Rows from block 5 of the encoder, named by matrix and row number. Rows with one number belong to one neuron. Each number is 128 + 32 x the weight over its row's rms, rounded and kept within 0 to 255. All counts start at 0. After the name is the row's rms in percent of the matrix's.
# fc1: MLP up (encoder.blocks.5.mlp.fc1.weight, 2048x512), inputs 285-341
# fc2: MLP down (encoder.blocks.5.mlp.fc2.weight, 512x2048, transposed), outputs 285-341
fc1.71 100 [126  58 128 171 171 131 158 147 127 138 135  93 111 117 119 172 114 130  60 153 124 125 233 122  75 107 137 112 114 110  89 109  89 188  95  53  69  78 208 158 121 139 109  93 150 144 119 169  81 143 127 182 105  62 116 128  99]
fc2.71 098 [122 115 151 110 101  60 196 155 142 105 159 118  90 138 159 174 160 136 114 140 102 137 152  69 131 200 169  80  61 119 176 141 150 132 181 128 156 146 132 125 120  69 125  73 135 197 110 164 108 186 154 138 221  72 146 144 148]
fc1.72 100 [118 151 135  87  69 139  83  97 162 176 138 123 142 166 143 137 173  45 132 142 102 122  95 147 101 168 134  72 102 125 122 162 151 104 166 138 140 197  99  89  71 129 125 140 140 104 165 137 147 102  66  82 161 149 117 119 114]
fc2.72 099 [156  87 206 122 125 129  96 148 175  84 129 110  97 131 183 134  60 114 190 132 111 108 149  88  62 113  72 124 132 128 134 146 133 101 118 188  62 139 104 127 132 124 124 168 152 153 104  94 105 137 103  91 103 143 141 154 122]
fc1.73 101 [149 113 113  76 114 133 150 101 146 113 126 124 148 148 145 129 171  85 149 140 149 156 160 122 108 144  85 102  50  94 147 149 124 133 111 126 100 122 152  73  95  88 119  78 113 173 132  72  91 142 118 108  99 142 141 144 129]
fc2.73 098 [155 109 156 167 183  64 147 115  85 127  90 123 190 122  80 164 121 143 108 126 167 120 110 141 101  70 113 155 139 110 111 103 186 138  98 156 118 113 146  36 137 115 149 155 178  91 130  95 144  92 146  90  94 191 173  77 167]
fc1.74 104 [183 161 154 159  93 124 198 134 102 164 143 145 125  93 115 119  97  89 175  47 117 132 122 121 129 113  94  92 128 148 130 146 108 178 149  88  90 189 131 142 151 100 141 108 107 129 146 150 183 103 127 100  62 125  95 183 116]
fc2.74 098 [149 113 145 132 207 117 135 141 182 176 112 118  92 104  97 120  84 158  96 181 121 132 132 134 115 122 146 130  52 111 185 168 159 159 207  80 158  96  66 106  75 120  98 149 140 159 185 112 111 175  57 102 105 119  76 109 149]
fc1.75 099 [154 144 142 143  93 158 140 123 122 124 111 119 168 162 145 164  70  81 118 143 108  95  98 134 148 120 156 119 107 144  79 127 201 190  65 160 106  72 188 141 164 167 154 124 155  74 143 132 120 151  98 156 147 149  94  96 164]
fc2.75 105 [115  69 135 112 115 151 145 116 108 148 129 135 122 140 134 143  65 150 156 131  85 181 100 166 141 210 161 132 141 115  66 195 127 104 116 167 108 134 106  78  79 117 141 109 108 181 156 215 134 175 139  94 137 116 160 104 164]
fc1.76 098 [122 158 149 144 101  98 123 136 178 159 174  97  90 106 110 128 108  57 130 130  69 114 117 128 153  97 158 152 155 108 135 146 161 154 132 137  96 125 134 118 155 129 121  85 121 113  85 130 156  88 154 151 145 169 132 123 171]
fc2.76 092 [ 63 193 123 120  85 124 121 107 156 130 173 161  87 145 144 122 159 163 179  46 154 111 103  94  75 151 174 146 133  97 127  88 101 115 122 172 161 141 146  93 142 124 114 159 215 130 166 128  49 151 186 122  85  98 109 143  57]
fc1.77 101 [ 84 141 129 131 108  93 143 141 111 142 152  97 152 115 133 117  99 127 169  81 140 123 103 101 139 159  94 143 234  84 158  78 159 208 156 217 176 182 142  50 161  79 166 156 100  13 128 167  73 122  98 122  95 108 129 131 112]
fc2.77 099 [153 159 162 142 143  69 144 182 160 185 137  85 122 123 137 158 119 140  80 162 111  97 215 117 105 150 131 100 131 160  97 156 133 166 184 134 122 153 152 131 131 178 139 102 200 142 129 110 122 160 169  96 150 148 121 123  82]
fc1.78 096 [ 76 152 162 118 172 189 156 178 149 134 137 200 144 128 141 135 188 167 143 130 149 168 152 132 127 159  92 109 132 139  89 203  55  74 139 153 145 156 180 119  81  96 226 123 213 143  99 118 138  60 177 163 157 100 114  95 160]
fc2.78 102 [ 98  43 115 127  65 165  98 154  69  61 183  86 103 134 114 134 148  96  80  98 154 143 113 104 112 134  92 158  82  69 129  56 151 175 118  95 155 104  98 121 142 122 116  90 116  96 173 143 143 148  70 108 111 125 122 195 134]
fc1.79 102 [125 156 143 128 157  80 162 112 105  76 180  90  76  71  79 109 139 127 168 127 180 135 128 153 143 115 139 128 209 134 135 118 140 124 127 163 139 135  71 161 107 125 113 149  69 118 126 181 102 140 111 127 162 177 134  73  94]
fc2.79 099 [124 146  90 107 131 137  92 107 150 149 153  94 152  82 111  82 112 139  78  79 102 111 122  95 125 152 139 168 142 129 105 139 136 193  86 191  63 101 142 112  89 142  97 105 173 155  86 123 143 112 139 102 165 125 128 161  74]
fc1.80 102 [163  97 151 128 148 122 135 120 153  62 130 116 119 110 124  93 110 114 103 140 143 161 143  59  87 150 114 114 118 109 130 162 122 141 168 104 161 123 137  97 141 157 167  74 137 115 138 104 148 174 145 110 162 139 148 134 150]
fc2.80 099 [101 135 160  87 134 148  92 104 103 134 106 126 178 131 131 114 130 169 163 157 118 166 145 135 123 124  91  78 109 127  91 125 141 119 149 138 148 134  93 142 133 152 190 143 150 106 145  89  90 113 127 113 129  98  74 108 202]
fc1.81 100 [140 165 145  56 172 160  99 132 162 144 165 150 117 141 151 161 126 126 139  51 126 124 110 128 129 144 133 137 130 156 103 136 117 152 100 175 162 189 119 114 161 137 107 141 129 130 169  94 116 108  87 163 164 186 140  98 106]
fc2.81 096 [141 107 152 137 122 140 129 139 148 137  96 134 170 128 101  67  89  80 154 130 128 157 153 148 111  76 150 165 133 119 189 125 142 126 182 121 109 161 129 158 118 108 154  89 113 118 161 117 110 190 128 129  90  97 194 168 101]
fc1.82 102 [134 129  91 112 151  62 152  78 201 100  73  86 164 133 123  78  96 169  98 100 132 101 123 195 126  95  54 116  68 111 135  88  68 138 145  72 147  96 125 154  85 127 128 109 165 128  89 114 170 127 176  70 165 169 123 126 150]
fc2.82 097 [140  59  97 107  99 169 136 182 145 137 148 120 186 139 142  51 140 150 131  93 103 143  98  69  62 110 111 147 144 134 118  85  96 136 137 158 125 141 156  75  86 111  99  75  94 131 127 109  79 167 174 154 103 173  98  74  95]
fc1.83 103 [ 76 115  88 105 136 154 112 164  72 100 102  99 111 125 158 134 154 111 157 174  96 146 170 146 109  98 120 145 200 139 186 115 142  41 143  91 133 133  85 152 150 185 142 126 145  96 168  59 135 120  88 170  95 137 117 163 131]
fc2.83 105 [139 177  85 110 223 119 144  91 162 145  84 130 172 123 168 195 136 154  65 117 116 172 131  83 136 178 149 130 199  97 131 131 119 113 151  52 130 110 182 133 194 114 144 180 130 147 112 122 133 171 127 120 137  70 103 122  90]
fc1.84 099 [111 145 146  89 166  89 217 101  98  99 115 116 158  95 152 141  86 162 136 118 161 126 104 128 111  90 100  90 104 117 107 103 132 145 131  94  59 178  93 151 138 184 105  62 119 124 140 179 100 164 126  70 205  93 117 111 149]
fc2.84 102 [111  77 113 152 131 137  76 105  95  47 161 131 119 140 100 144 109 116  90 132  23  71 179 127  49 120 123 148 146 188  85 103 145  99 165 127 120 162 160 140  84 160 154  61  99 124  51 117  60 145 168 149 162  79 146 105 123]
fc1.85 098 [119  90 181 189 104 147  84  98 170 103 155 112  89  90 130 159 121 146 121 163 137 188 118 116 110 146 154  99  80 168 132 110 184 101 142 107 127 160 182  85 169 149 104 163 124  97  95  97 165  81 152 127 144 139 152 157 109]
fc2.85 102 [217 156 164  57 108 152 172 159  68 133 194 111 174  82 168 140 108 140 161 117 107 128 108 105 154 116  76 128 122 127 158 132 106 116  84 125 169 131 128 194 121 134 139 141 117 184 119 159  82 150  94 169 153 105 160 170 121]
fc1.86 101 [140 127 184 176 124 142 117 184 135 141 156  45 110  91 125 155 122  90 106 144 120 133 110 169 118 111 132 111 177  52 157 116 141 123 121 112 204 185 104 149  96 180  90 169 118 104 138 122 189 106 133 135 149 145 140 120 137]
fc2.86 094 [ 74 117 138 120 144 112 119 100 110 153 150  80 161  78 159 175 149 122 136  82 104 100 126  95 136 125 131 126 129 150  80 127 105 167 121 154 124 192 154 143 145 157 142  87 195 107  89 101 103 116 144  88 168  69 124 127 128]
fc1.87 097 [134 110 165  71 104 134  57 114 130 188 118 152 125 121  73 135  97 199 156 146 172 171 159 120 167  92  58 129  89 114 133 116 158 143 161 146 111 161 180  88 104 122 112 150 192 105 134 112 114 103 112  89 147 129  91 139 110]
fc2.87 102 [122  88 108 132 151 128 161 144 132  86 102  98 131 160 167 104 127 155 113 119 130  98 143  96 161 113 108 162 118 109  94 122 103  94 176 130 125 143 108 113 111 117 127 141 127  98 133 104 139 185 126  92 139 156 127 140 156]
fc1.88 099 [109 193 140 164  99 105 180 114 129 139  69 140 139 125 142 131 151 152 171 141 137 154 141 158 145 107 145  91 113 129 175 154  85 161 152  96 127 122 114 120  91 163 170  76 132 146  97 232 120 162 119 134 146 108  99  98 172]
fc2.88 098 [114 171 131 117 125 162  92 124 165 112 168 111 138 108 117 136 138 118 160  94 154 127 159 142 107 147 154 125 136 106 157 176 120 118 165 131 125 181 161 147 142 104 131  41 147 141  78 102  83 161 156  90 140 163 140 183  78]
fc1.89 104 [135  97 161 119 119 194 137 129 163 154 140 171 135 151 148 117 150 140  88 148  92 113 122 188 168 127 160  80 173  93 209 122 151 149  62 120 135 160  62 138 171 130 214 130 186 183 125 146 138 122 132 122 117 136 154  95 127]
fc2.89 102 [ 80 152  99 151 133 114 125  60  85 181 117 150 125 155 111 123 157 121 114 126 116 128 105 102 142 117 112 153  97 141 144 151 160 126 149 104 109  94 162  98 115 153 121 125 110 123 170 167 125 124  72 135 198 176 170 109  93]
fc1.90 101 [145 106 130 162 136 107 149 136 150 105 120 120 119 169 140 113 181  82 125 195 118 117 126 114  86 167 118 169  65 124  91 117 107 138 132 185 131  82 119 106 144 154 130 122 170  91  73 154 137 103 115 100  39 124 141 105 147]
fc2.90 100 [165 100 136 115 178 173  79 107  73 193  80 161  72 103 168 151 185 132 188  77 143 103 129 133 125 158 127 133 183 172 155 118  83 129 117 139 112  93 157 135 152 106 145  97 167 126 145 128  95  86 104 127 121 133 125 189 122]
fc1.91 100 [153  74 120 106 115 151 105 114 119 127 198  88  97 184 153  96 118 167 144  71 129 164 179 102 194 206 159 105 149 104 117  97 169 139 142 183 106  61 146 141 102 147  67 136 184 155 134 127  93  69  93  84 156 204 118 172  94]
fc2.91 098 [108 121 156 115 124 153 145  93 149 169 115 148 190 147  99 152  83 109 128  60 118 122 104 145 157 122  98 169 167 110  84 113 140  98 121  91 103  93 183  92 149 118 103 109 156 128  96  92  85 102 100 112 100 133 188  97 125]
fc1.92 101 [181 153 208 145 130 113 167 148 137 125 125 171 153  78 138  95 165 123 140 127 133 123 134  81  98 106  95 151 157 143 170 100 115 119 126 100 133 156 132  74 100 151 164 143 107 100 139 170 120  89 107 109 184 113 128  60 183]
fc2.92 103 [122 131 128 129 121 106 173 100 101 114  64 151  93  87 156 123 137 118 153 135 180  90 136 104 159  95  73 119 111 122 164 161 139 130 148  92 136 179 171  87  84 152 166 111 106 112  96  84 163 128 116 196 151 132  57 103 133]
fc1.93 105 [131 113 144 122 139 139 125 121 176 149 118 164 177 100 105  84 108 114 132  80 106  89 136 145 124 159  80 102  96 188 239 131 147  67 121 146 145 119 219 126 114 104 154 118 155  97 117 134  73 105 177 197 184 131 105 138 167]
fc2.93 102 [ 97 159 160 145 100  89 187 171  54 176 154 125 177 161 105 102  98 119 134 120 146 127 160 117 187 110  64 153  72 175  50  92 183 115 120 101 113 140  78 113 110  66  92 173 113 117 112 128 134 124 108 200  80 178  84 126 103]
fc1.94 097 [127 133 140 165 118  97 150 148 106 143 172 105 124 103 146 137 140  65 141  64 162 149 152 111 136 138 143 134 174 128 200  64  85  98 134  87 125 100 159 143  88 138  95 139 154 122 120  93 148 113 139 155 140 142 137 128 151]
fc2.94 106 [193 141 135 145 109 160 133 162 165 114 118 150 162 123 177 166 106  67 157 118 138 126 149  98 108 108 167 193 183 119  72 122 153 136 102  80 110 134 137 107 121 163  70  33 129 128 121 157 144 133 160 167 130 123 140 119 182]
fc1.95 101 [101 129 125 120 111 108  85 157 103 135 155 122 133 155  95 122 111 137  53 143 168 136 129 141 119 168 203 174 122 132 135  70 112 147  97 152 143 132  87 126 143 156 125 109 173 111  86 143 105  99  50 182 100  52 142 108  70]
fc2.95 096 [130 135 111 163 132 110 129 130 111 137 125 102 176 116  93 166 154 168  86 134 191  82 110  96 209 110 134 111 124 181 137 118 163 151 112 177  92 111 167 101 100 124 122 134 141  77 113 120 139 147 128 137  91 156 127 113  57]
fc1.96 100 [170 113 174 131 115 139 121 163 135 149 146 178 174 147 102  71 153 111 126 112 151 148 123 118 142 130 124 127 164  75  97 118  96  87 210 129 120  50 123 113 139 166 104 139  58 101  47 184  39 154 110 137 174  85  77 113 144]
fc2.96 098 [130 180 161  96 156 173 137 124 147 161 139 119 126  98 144 102 104 130 141 107 106 141  92 130 132 149 113 103 149 167 101  94 146 144 141 163 190 135  70  67 186 163 167  85 144  86 140 137 151 109  82 178 159  90 138  77 131]
fc1.97 103 [ 90 153 136 114 134 113  92 164 139  33 150  74 113 160 114  88  76 205 110  52  67 113 115  99 133 136 130 114 187 132 159  96  87 124  86 117 112 177  63 110 183 109 127 130 101  62 103 107 214 156 122 131 137 173 121 143 172]
fc2.97 098 [113 137  95 106 140 145 109  86  85 168 157 179 119 158 152  96 124 140 163  87 153 133 110  96 144 134 114 163 143 151  98 152 114  34 101 113 115 111 120 124 120 139 140 156  88  99  96  65 122 126 116  69 159 192 127 163 142]
fc1.98 105 [142 143 116 146  63  92 148 176 123 170  76 162 103 101  62 179 173 102 126 136 173 182 139 166 167 153 124 142  64  69 146 121 172 152 107  86  76 111 153 152  79 125 132 150 102 136 160  59  92 120 131 140 136 161 114  73 139]
fc2.98 103 [166  82 154 154 133 168 108 136 177 113 185 141 135 150 172 136 145 153  86 112  84 106 103 143 126 154 178  81 129 122 109 170 161 160 194 130 158 114 109 138 175 136 167 135 132 134 185 127 136 200  88  89 154 186 112 194 108]
fc1.99 097 [136 172 133 119  69 144 152 145 150 128 148 138 124 120 157  86 137 120 103 150 188 120 189 161 106 138  62 103 164 169 121 103  58 124 181  88 140 175 100 104  61 226  95  68  98 114 126 174  83 115 162 130 158 133 141 139 117]
fc2.99 093 [111 141 122 167 109 132 135 117 176 123 111  91 149 105 160 158 124 183 124 128  80 159  86 152 167  98  76  84 125 125 145 115 116 160 169 107 158  74 127  88 116 127 192  83 102 126 100 115 165 181 163 132 125 132  95 108 150]
fc1.100 102 [146 185 105 179 112 146  93 126 183 177 153 109  82 163 110  99  77 126 111 140 130 167 128 165 130 146 136 152 156 140 111 195 113 168 180 105  97 176 115 139  38 157 102 109  80 168  83 177 123  74 105  65 133 131 143  71 176]
fc2.100 098 [ 98  94 177 114  67 140 128 154 115 127 126  70 141 115 114 151 104  60 163 169 138 122 103 148 190 148 138 114 174 148 121  88 134 196 115 103 152 130 121 108 179 162 111 183 160 156 159 156 158 144 164 127 162 135 147 184 135]
fc1.101 102 [131 145 173 119  87 143 121  70 117 218 128 209 148  76 122 163 142 140 128 157 153  91 120 157 106  88 146 147 131 148  45 159 131 113  93 154 164 110 102 159 104 132 177  87 154 103 189 135 116 146 140 165  83 117 104 178 129]
fc2.101 105 [135  98 149  99 181 120  62 185 106  69 180 174 181 147 114 131 107 144 121  99 174  87  79 140 148 111 145 130  83 134  47 147  95 152  94 134 104 175 191  86 118  87 119  34 140  99 113 127 121  96 137  87  36 162 121  98 148]
fc1.102 097 [143 131 105  72 101 158 116 113  81 105 134 110 180 140 110 114  86 100 128 115  97 145 171 174 134  92 134 129  97 147 143 120 121 166 157 105 116  85 115 146 129 132  95  95  48 125 149 109 130 167 163 144 140 104 166  83  84]
fc2.102 096 [ 50  87  99 164 178 177 117 123 159 116 105 122 100 172 186 169 105 114 144 139 148 202 209  84 104 164  94 134 175 125  88 132 134 129 138 158 105 123 131 128 100 111  57 129  68 135 138 134 146 121  79 162 138 145  93  69 142]
fc1.103 095 [127 131 155 113  98  92 145 120 139 139 110 119 132  92 146 130  98 138 126 139  78  97 196 130 112 130 104 110 129  70 140 171 147  86 230 122 143 147 139 100 165 160 157 155 123 138 108 129 134 150 140 179  87 122 131 137 126]
fc2.103 103 [148 158 126 135 119 158  94 192  85 106 163 114 171 170 109 122 125 148  97 147 143 138 120 150 111 153 151 124 182  93 126  88 128 180 103 100 154  95  87 146 117 117 124 136 140 173  70 175 154 128 146  95 121 178 107 108 158]
fc1.104 094 [134 115 158 128 123 123 117 138 133 132 138 144 136 131 190 141 139  95 199 185 162 128 138  79  71 173 121  65 136 178 146 155 130 132 129  70 129 152  89 131  88 105 111 127 126  86 145 113 121 104 151  93 133 117 127 105  73]
fc2.104 101 [145 142 143 101 141 147 113 119 104 174 139 142 158 151 154  94 116 177 122 175 127 124 133 129 104 167 109 130 124 142 141  99 177 109 116 174  75 136 126 110 124 134 139 129  68 101 105 116 136 121 161 147 101 152 179 110 102]
fc1.105 094 [102 141  86 144 132 176 117 135 151 140 141 165 139 122 120 143 118  74  83 139 158  90  97 122  98 160 141 160 172 187 180 156 139 141 110 135  79 100 182  67 117 107 112 128 121 114 119 113 152  93 103 113 100 182 172 152  95]
fc2.105 099 [113  87 109 140 169 112  90 128 143 137  74 144 121  82 104 129  40  84  79 156 113 210 151 176 220 101 144 152  98  83 199 107 138 102 167 109 132 154  85 124 137 107 127 137 131 132  88 135 145 152 100 156 181 110  85 141 139]
fc1.106 099 [ 99 149  89 111 101 143 112 128 110 100 142 113 135 110 158 103 106 174 166 142 123 162 149 138 144  98  95 152 116  64 112 146 149 138 107  94 112 140 145 192 139 135 136  94 106 115 104 103 132 144 138 119  80 147  89 127 123]
fc2.106 101 [133 173 157 141  63 154  92 147  77 113 232 152 115 113 122 127 124 125  85 168 104  83 125 115 175 110 102 178 125 109 108  83 144 110 109  94 107 112 194 136 141 147 140 191 148 115 147 160 109  77 132 101 106 135 199  90 190]
fc1.107 097 [184 140 104  81 105 144 101 156 150 171 102 159 106 126  95  94 164 141 133 167  83 148 160 149 174 126 136 134 117 135  60  85 117  91 138 128 106  67  65 131 145 141 152 196 121  87  74 135 185 158 186 169 163 104 122 148 101]
fc2.107 101 [172 159  84 186 171  89  92  82 146 132 109 142 124  63 142  83 127 209 178 169  88 157 149 168 145 122 149 172 195 106 141 143 116  61 127 107 181 104 128 129 101 126  79 144 117  52  79 108 145 160 136 127 172 133 136 112 101]
fc1.108 102 [152 118  94 173 200  85  94 168  68 129 129  83 128 120 122  66  98 147  87  85 123 112  53 110 123 120  79 116 137 122  69 134 135 150 152 144 128 135 155 160 113  75 117 103 132 160 169  91  33 199 104 116 184 120  78 103  85]
fc2.108 099 [105  87 117 131 113  92  98 123 145  98 171 112 117 155  99 170  67 143 152 140 134 112  67 157 134 109 124  83 158 145 172 181  80 139 111 173  79 102 192 100 134 150 159 112  71  89 115  77 112 171 130  80 120  90 103 132  93]
fc1.109 092 [176 172 175 200 103  97 110 106 140  93 146 109  91  96 177 160 115 106 145 109  99 126 119 143 128 168  88 159 148 183 153 139 145 125 152 126 169 125 119 132 135  86 109 137 123 180  97 192  65  75 178  81 163  86 154 162 142]
fc2.109 099 [139 163 130 130  97  98 109 107 114 116 103 181  96  78  52 148 117  93 126 133 153  56 119 107 149 130 114  66 207 145  95 118 108 119 170 140 157  76  79 155 128 112  93 101 128 137 179 170 152 113 137 111 153 154  84  67 124]
fc1.110 100 [ 89 214 172 142 103 154 118 109 138  89 120 158 144 123 135 120 113  72 102 142 122 135 109 174 125 135 141 132 130 125 104 122 160 156 129 132 109 163  82 147 180 119 117  25  68 152  50 167 130 136  52  76 157 127  63 121  73]
fc2.110 101 [122 116 121 124  97 142  79 104  88 170 124  94 149 165  70 149  62 178 167 164 154 223 175 117 158 137 111  93 120 160 176 103 127 147 132 171 123 120 133 174 151 132 142 138 162 102  86  97 150 112 136 116 108 105 145 148 131]
fc1.111 103 [ 62  70 131 109 111 166 125 174 124 195 176 143 148 156 135 121 100 155 108 181 139 129  88 146  99 117 114 162 143 168 152 160 115 147 153 176 127 117 101 160 136 119 177  93 118 131  98 129  77 147 173  99 121 176  61 142  88]
fc2.111 102 [181  98  93 111 118 130  83 117 113  54 131  90  97 101 167  90 147 209 145 156 105 142 160 140 184 137 113 155 120  90 118 189 103 161  98  75 102 124 127 162 147  71 150 127 189 131 146 104 151 126 133 143  82 140 163 122 186]
fc1.112 098 [142  71 120 122  47 155 118  90 164  86  84 112 157 139 122 158  98 133 171 103 175 144 136  76 116 105 103 127 141 151 187 141  90 145 127 137 107  87 116 137  87 179 124  77 128 148 149 106 125 159 108 126 157 155 187 122 134]
fc2.112 097 [196  96 139  50 162 116 115  92 150 130 146 140  98 130 109 123 200 119 146 135 157  91  93  91 141 145  88 103  71  84 127 128 150  82  96 150 150 183 159 138 110 170 150  81  86 146 111 113  49 114 179 181 131 122 143 134 146]
fc1.113 102 [123 139 134  67 126 145 154  96 192  75  70 181 102 103 131 150 133 147 109  96 193 123 106 157 132 115 111 125  94  92  72 138 108   0 144 110 160 127 111 101 142 152 111 106  72 153 151 119 136 123 143 170  89 104 128 127 119]
fc2.113 101 [145 113 145 115 179 115  97 127 152 145 122 101  64 155 112 127 137  89 181  94 136  43 114 160 102 129  94 180 128 150 101  83 162 119 133 143 170 165 158 128 132 169 137 187  96 113  56 120 148 147 142 109 117 201 152 157 152]
fc1.114 101 [ 85 152  87 180 146 140 156 150  67 160 113 195 114 125 126 123 152 125 187 146  87 144 181 104 113 165 146 129  95 160 168 174 136 139 147  93  89 170 111 136  95 165 103 143  97 113 168 105 105 118 140 200 121 115 175  80 114]
fc2.114 104 [151 189 202 154 136  85 139 112 143 110 186 159 162 148 126  72 161 109  80 121 173  95 160 148  90 156 138 102 126 138 106 149  39 131 152 164 162 117 114 149 144 147 188 121 158  73 100 121  73 181 149 172 120 172 116  85 134]
fc1.115 104 [163  61 162 100 142 108 177  94 126  38 131 172 133 127 160 133  72 129 122 160 112 147 122 146 169 114 132  92 167 112 126 126 179  93  95  99 130 173 139  50 104 119 134  65 113 107 104 158 110 170 146 153 174  91 153 163  88]
fc2.115 102 [142 143 152 177 178 103  80 149 102 116 114 148 169 131 121  20 107 126 113 157 162 178 180 142 115  66 130 112  97 130 107 168 153 115 156 109 120 188 101 148 143 139 181  93 128 102 123  75 156 120 154 174  78 152 154 197 143]
fc1.116 103 [169 139 150 121  89 123 158 149 116 168 152 121 134 123 137 114 134  83  88  54  68 111  84 141 137 147 130 166 164 130 166 206 122 220 122  72 142 158 149 131 148 144 107 113 113  96 121 117 152 155 181 122 130 101  83 100 116]
fc2.116 103 [104 158 200 137 115  85 112  59  91 189 111 146  52 150 115 108 133 137 134  95 151  90 115 135 134 147 115 107 120 105 126 150  88 112 158 126 206 155 238  80 124 125 163 154 128 173 139 133 115 133 112 184 166 123  97 138 110]
fc1.117 099 [157  83 132 183 111 130 107 121  86 127 111 139  71  93 104 149 106  74  96 179 106 145 166  83  70 134  96 111 100 158 102 113 128 133 144 102 123 152  80 119 115 177  98  75 135 114 123 135 129 154 174 105 145 168 150  87  75]
fc2.117 101 [149 134 115 159 131 150 115 105 175 158 150 112 166 171 118 123 111 112 128 137 136 130 108 151 139 122 111 138 110  77 135  73 106 107 172 145 124 103  73 113 176  76 105  96 191 105 145 153 155 142 160  90 145 177  65 180 102]
fc1.118 099 [ 99 125 148 157 137 136  35 125 192 146 139  87 117 156 115  75  94 113 122 141 155  95 118 151 165 114 184 167 142 112 119 143 151 152 131 153  88  70 105 140 160 145 116 128 152 134  43 157 107 112 117 217 121 116 168 100 162]
fc2.118 097 [ 89  73 148  98 159  95  72 119 174 150 117 121 133 102 139  71 104 104 140 117 149 149 144 136 160 166 168 137  90 172 188 205 121 137 158 126 149 155  97  90 132 139 124 145 128 166 175 123  94 124  68  93 101 140  98  94 133]
fc1.119 100 [153 104 106 157 162 237 144 162  98 137 165  83 106 160  95  76 115 101  97 149 144 165 116 102 102 162 136 162 108 111  97 153 131 202 120 128 136 140 119 130  94 122 192 148 121 123 172  95 128 109 124 143 101 121 159 109  84]
fc2.119 096 [130 103 165 185 125 135 142 151 115 113 145 126 112 161  81 192 113  80 145 109  96 165 171 185  55 127 116 141  99 130 137 167 177 123 146 110 125  94  95 146 140 137 103 165 123 139 138 148 122 119  73 107 134 170 126 105 138]
fc1.120 100 [119 152 105 120 147  97 170 145 148  72 100 139 148 181 161 122  99 121 186  97  90 148 198  92 101 150 145 161  76  83 179 186  94 136 127 122 168 154 120 166 111  69  96 100 184 147 147 147 105 115 190 136 104 158 139 168 102]
fc2.120 103 [102 112 144  95 170 134 114  74 113 127 110 106 145 112 168 127 132 165  91 164 136 124 149  50 184 123  83 115  66 129 111 152  89 103 127 161 106 113 129 148 156 145 193 128 121 146 168  63 134 185 124 157  92 162 144 177 120]
fc1.121 097 [128 142 170 114  69 152  97 150 133 106 144  57 144 125 165 120 178 167 102 121 107 113  93  96  86 120 121 106 121 115 115 122 136 132 123 136 131 132 113  81 131  84 156  97 102 129  61 113 136  79 155 120 143 125 117 149 120]
fc2.121 096 [ 73 103 124 151 179 160  77 109 152 144  55  87 127 117  59 157 151 169 139 125 160  64 126 155 116  95 182 112 134  74 159 176  97 141 107 170 121 168 124 115  80 106 126 109 100 162 146 114 190 120 131 186 125 167 113 130 178]
fc1.122 097 [141  92 157 223 137  93 102 146  98 182 170 157 161 111 131 156 176 136 117 137 139 144  84 177  67 140  98 100 161 108 109 123  93 110  96 122 143 145  92 219  99 166 120 148 106 138 100 160 149 136  79  95 133 138 177  91  96]
fc2.122 100 [103  62 119 142 133 153 133 139 111 114 121 127 106 129 161 104 153 119 120 120 149 104 146 138 135 122 105  99 150  97  81 155 138 151 126 108 127 179 151 174 157 170  63 127 136 125  92  88 160 125 113 112 110  86 130 147 109]
fc1.123 100 [ 70  86  67 128 169 131 116 119 175  99 138 115 182 147 110 155 103 172 147 140 120 146 199 111 113 150 103 152 148 131 127 101  91 108  98 128  96 174 114 184 131  98  92 169 149 177  55 108 119 103  68 131 156 119 114 110 117]
fc2.123 102 [156 103  83 124 155 151 129 110 183 122 165 146 114 128 188 129 203  94 139 182  92  94 180 201  81  99 130 183 180 135 101 146 127 128  90 165 118 176 130 141 177  97 128 116 100 164  94 160 100 163 149 183 171 137 117 132 145]
fc1.124 106 [ 82 128 130 163  86  98 151 142 188 187 151 166 104  95 156 130 145 133 130 165 135 130 114 165 105 165  81 142 157 102  99 116 174 180  93 130 183 131 101 162 162 194 105 129 147 113 127 150  76  27 146 156 118 159  97 156 106]
fc2.124 099 [119 131 161 102 123 134  98 136 147  24  92 131  67  57  82 128 126 161 139 140 129 106  89 100 117  92 146 114 136  98 148 130 107  93 134 127 142  54 111 132 137  79 141 193  69 150  83  78 153  69 116 170 114 137  58 161 113]
fc1.125 101 [109 191  90 139 125 195  53 111 122 149 107 125  92 140 130 112 142  73 102 108 109 146  84 163 114 185 115 102  97 142 164 113 150 102 124 143 139 157 139 149 176 143 154 131 130 129 139 143 113  97  82  92 150 120 136 121 163]
fc2.125 102 [132 133  89 157  95  99 133 206 151  71 146  77 145  92 109  94 170 129 150 104  95 150 172 164 139 125 176 120 167 140  65 157 120 114 126 125  78 168 156 127 119 212 160  74 160 154 174 111 138 111 116  97 168  94  93 216 162]
fc1.126 096 [123 145 152 158 143  83 119  94 188 116 127 114 208 126 144 107 164 107 139  92 127 125  79 126 148 151 182 139 150 140  86  91 140  90 162 108 148 115 153 170 161 105  97 134 101 136 162 179 109 127 139  96 124 150 113 158 104]
fc2.126 102 [102 141 104 139 136 112 133  98 161 105 160 157 106 174 163 133 186 176  78  99  74 111 164  66 156 145 174 171  77 149 145 139 180 154 139 142 156 157 139 132 130 169 152  91 164 160 122  89  98  50 107 127 113 170 136 157 187]
fc1.127 101 [ 99 146 122  84 149 134 183 143 168 101  71 143 120 140  95 145 156 109 161 222 126 157  96 156 160 119 189 168 114 104 113  98 112 139 174 193 143 131 145 136 173 116 142 181 127 134 111 115  65 171 128 137 146  94 122  95  87]
fc2.127 101 [161 119 142 130 126 111 105 138  56 115 129 146  75 126  98 156  88 177 107 154 117  79 146 101 146 146 159  94 127 157 130  77 112 148 154 117 142  86 130 153 124 220 100 194 119  96  83 187 184 147 127  57 108 141 129 135 101]
fc1.128 099 [ 56  92 182 181 103 180 116 114 161 147 155 150 181 122 145  95 132 133 121 176 152 125 125 121 133 145 116 176 157 163  89  85  94 134 131 163 187  71 123 114 129  98 166 130  66 201  91  73 118 124 118  69 155 115 120 207 117]
fc2.128 102 [143 207 169 172 157 106  86 102 183 115 108 138 104 136 163 152  89 156 118 142 159 155 130 127  80 170  99 141 106 147 125 132 108 103 151 151 162 146 128 140 114 150 167 141  50 122 116 115  89 101 119 140  99  75 177 208  77]
fc1.129 096 [104  99 116 206 104 132  84  72 142 112 109 124 142 136 156  94 159 134  95 163  67 147 175 160 148 189  69 116 134 161 163 105 147 160  74 194 132 121 129 127  79 143 138 186 131 118 132 155  86 177 154 152 104  99 129 110 221]
fc2.129 104 [110 132 143 149 105  58 136 120  81 157 118 126 165  73 185 110  86 141 100  80 178 135 166 144 133 142 137 163  71 162 143  94 110 106 135 109 125 147 136 140 119 140 152 158 164 145 120  84 132 139 128 136  89 144 175  76 162]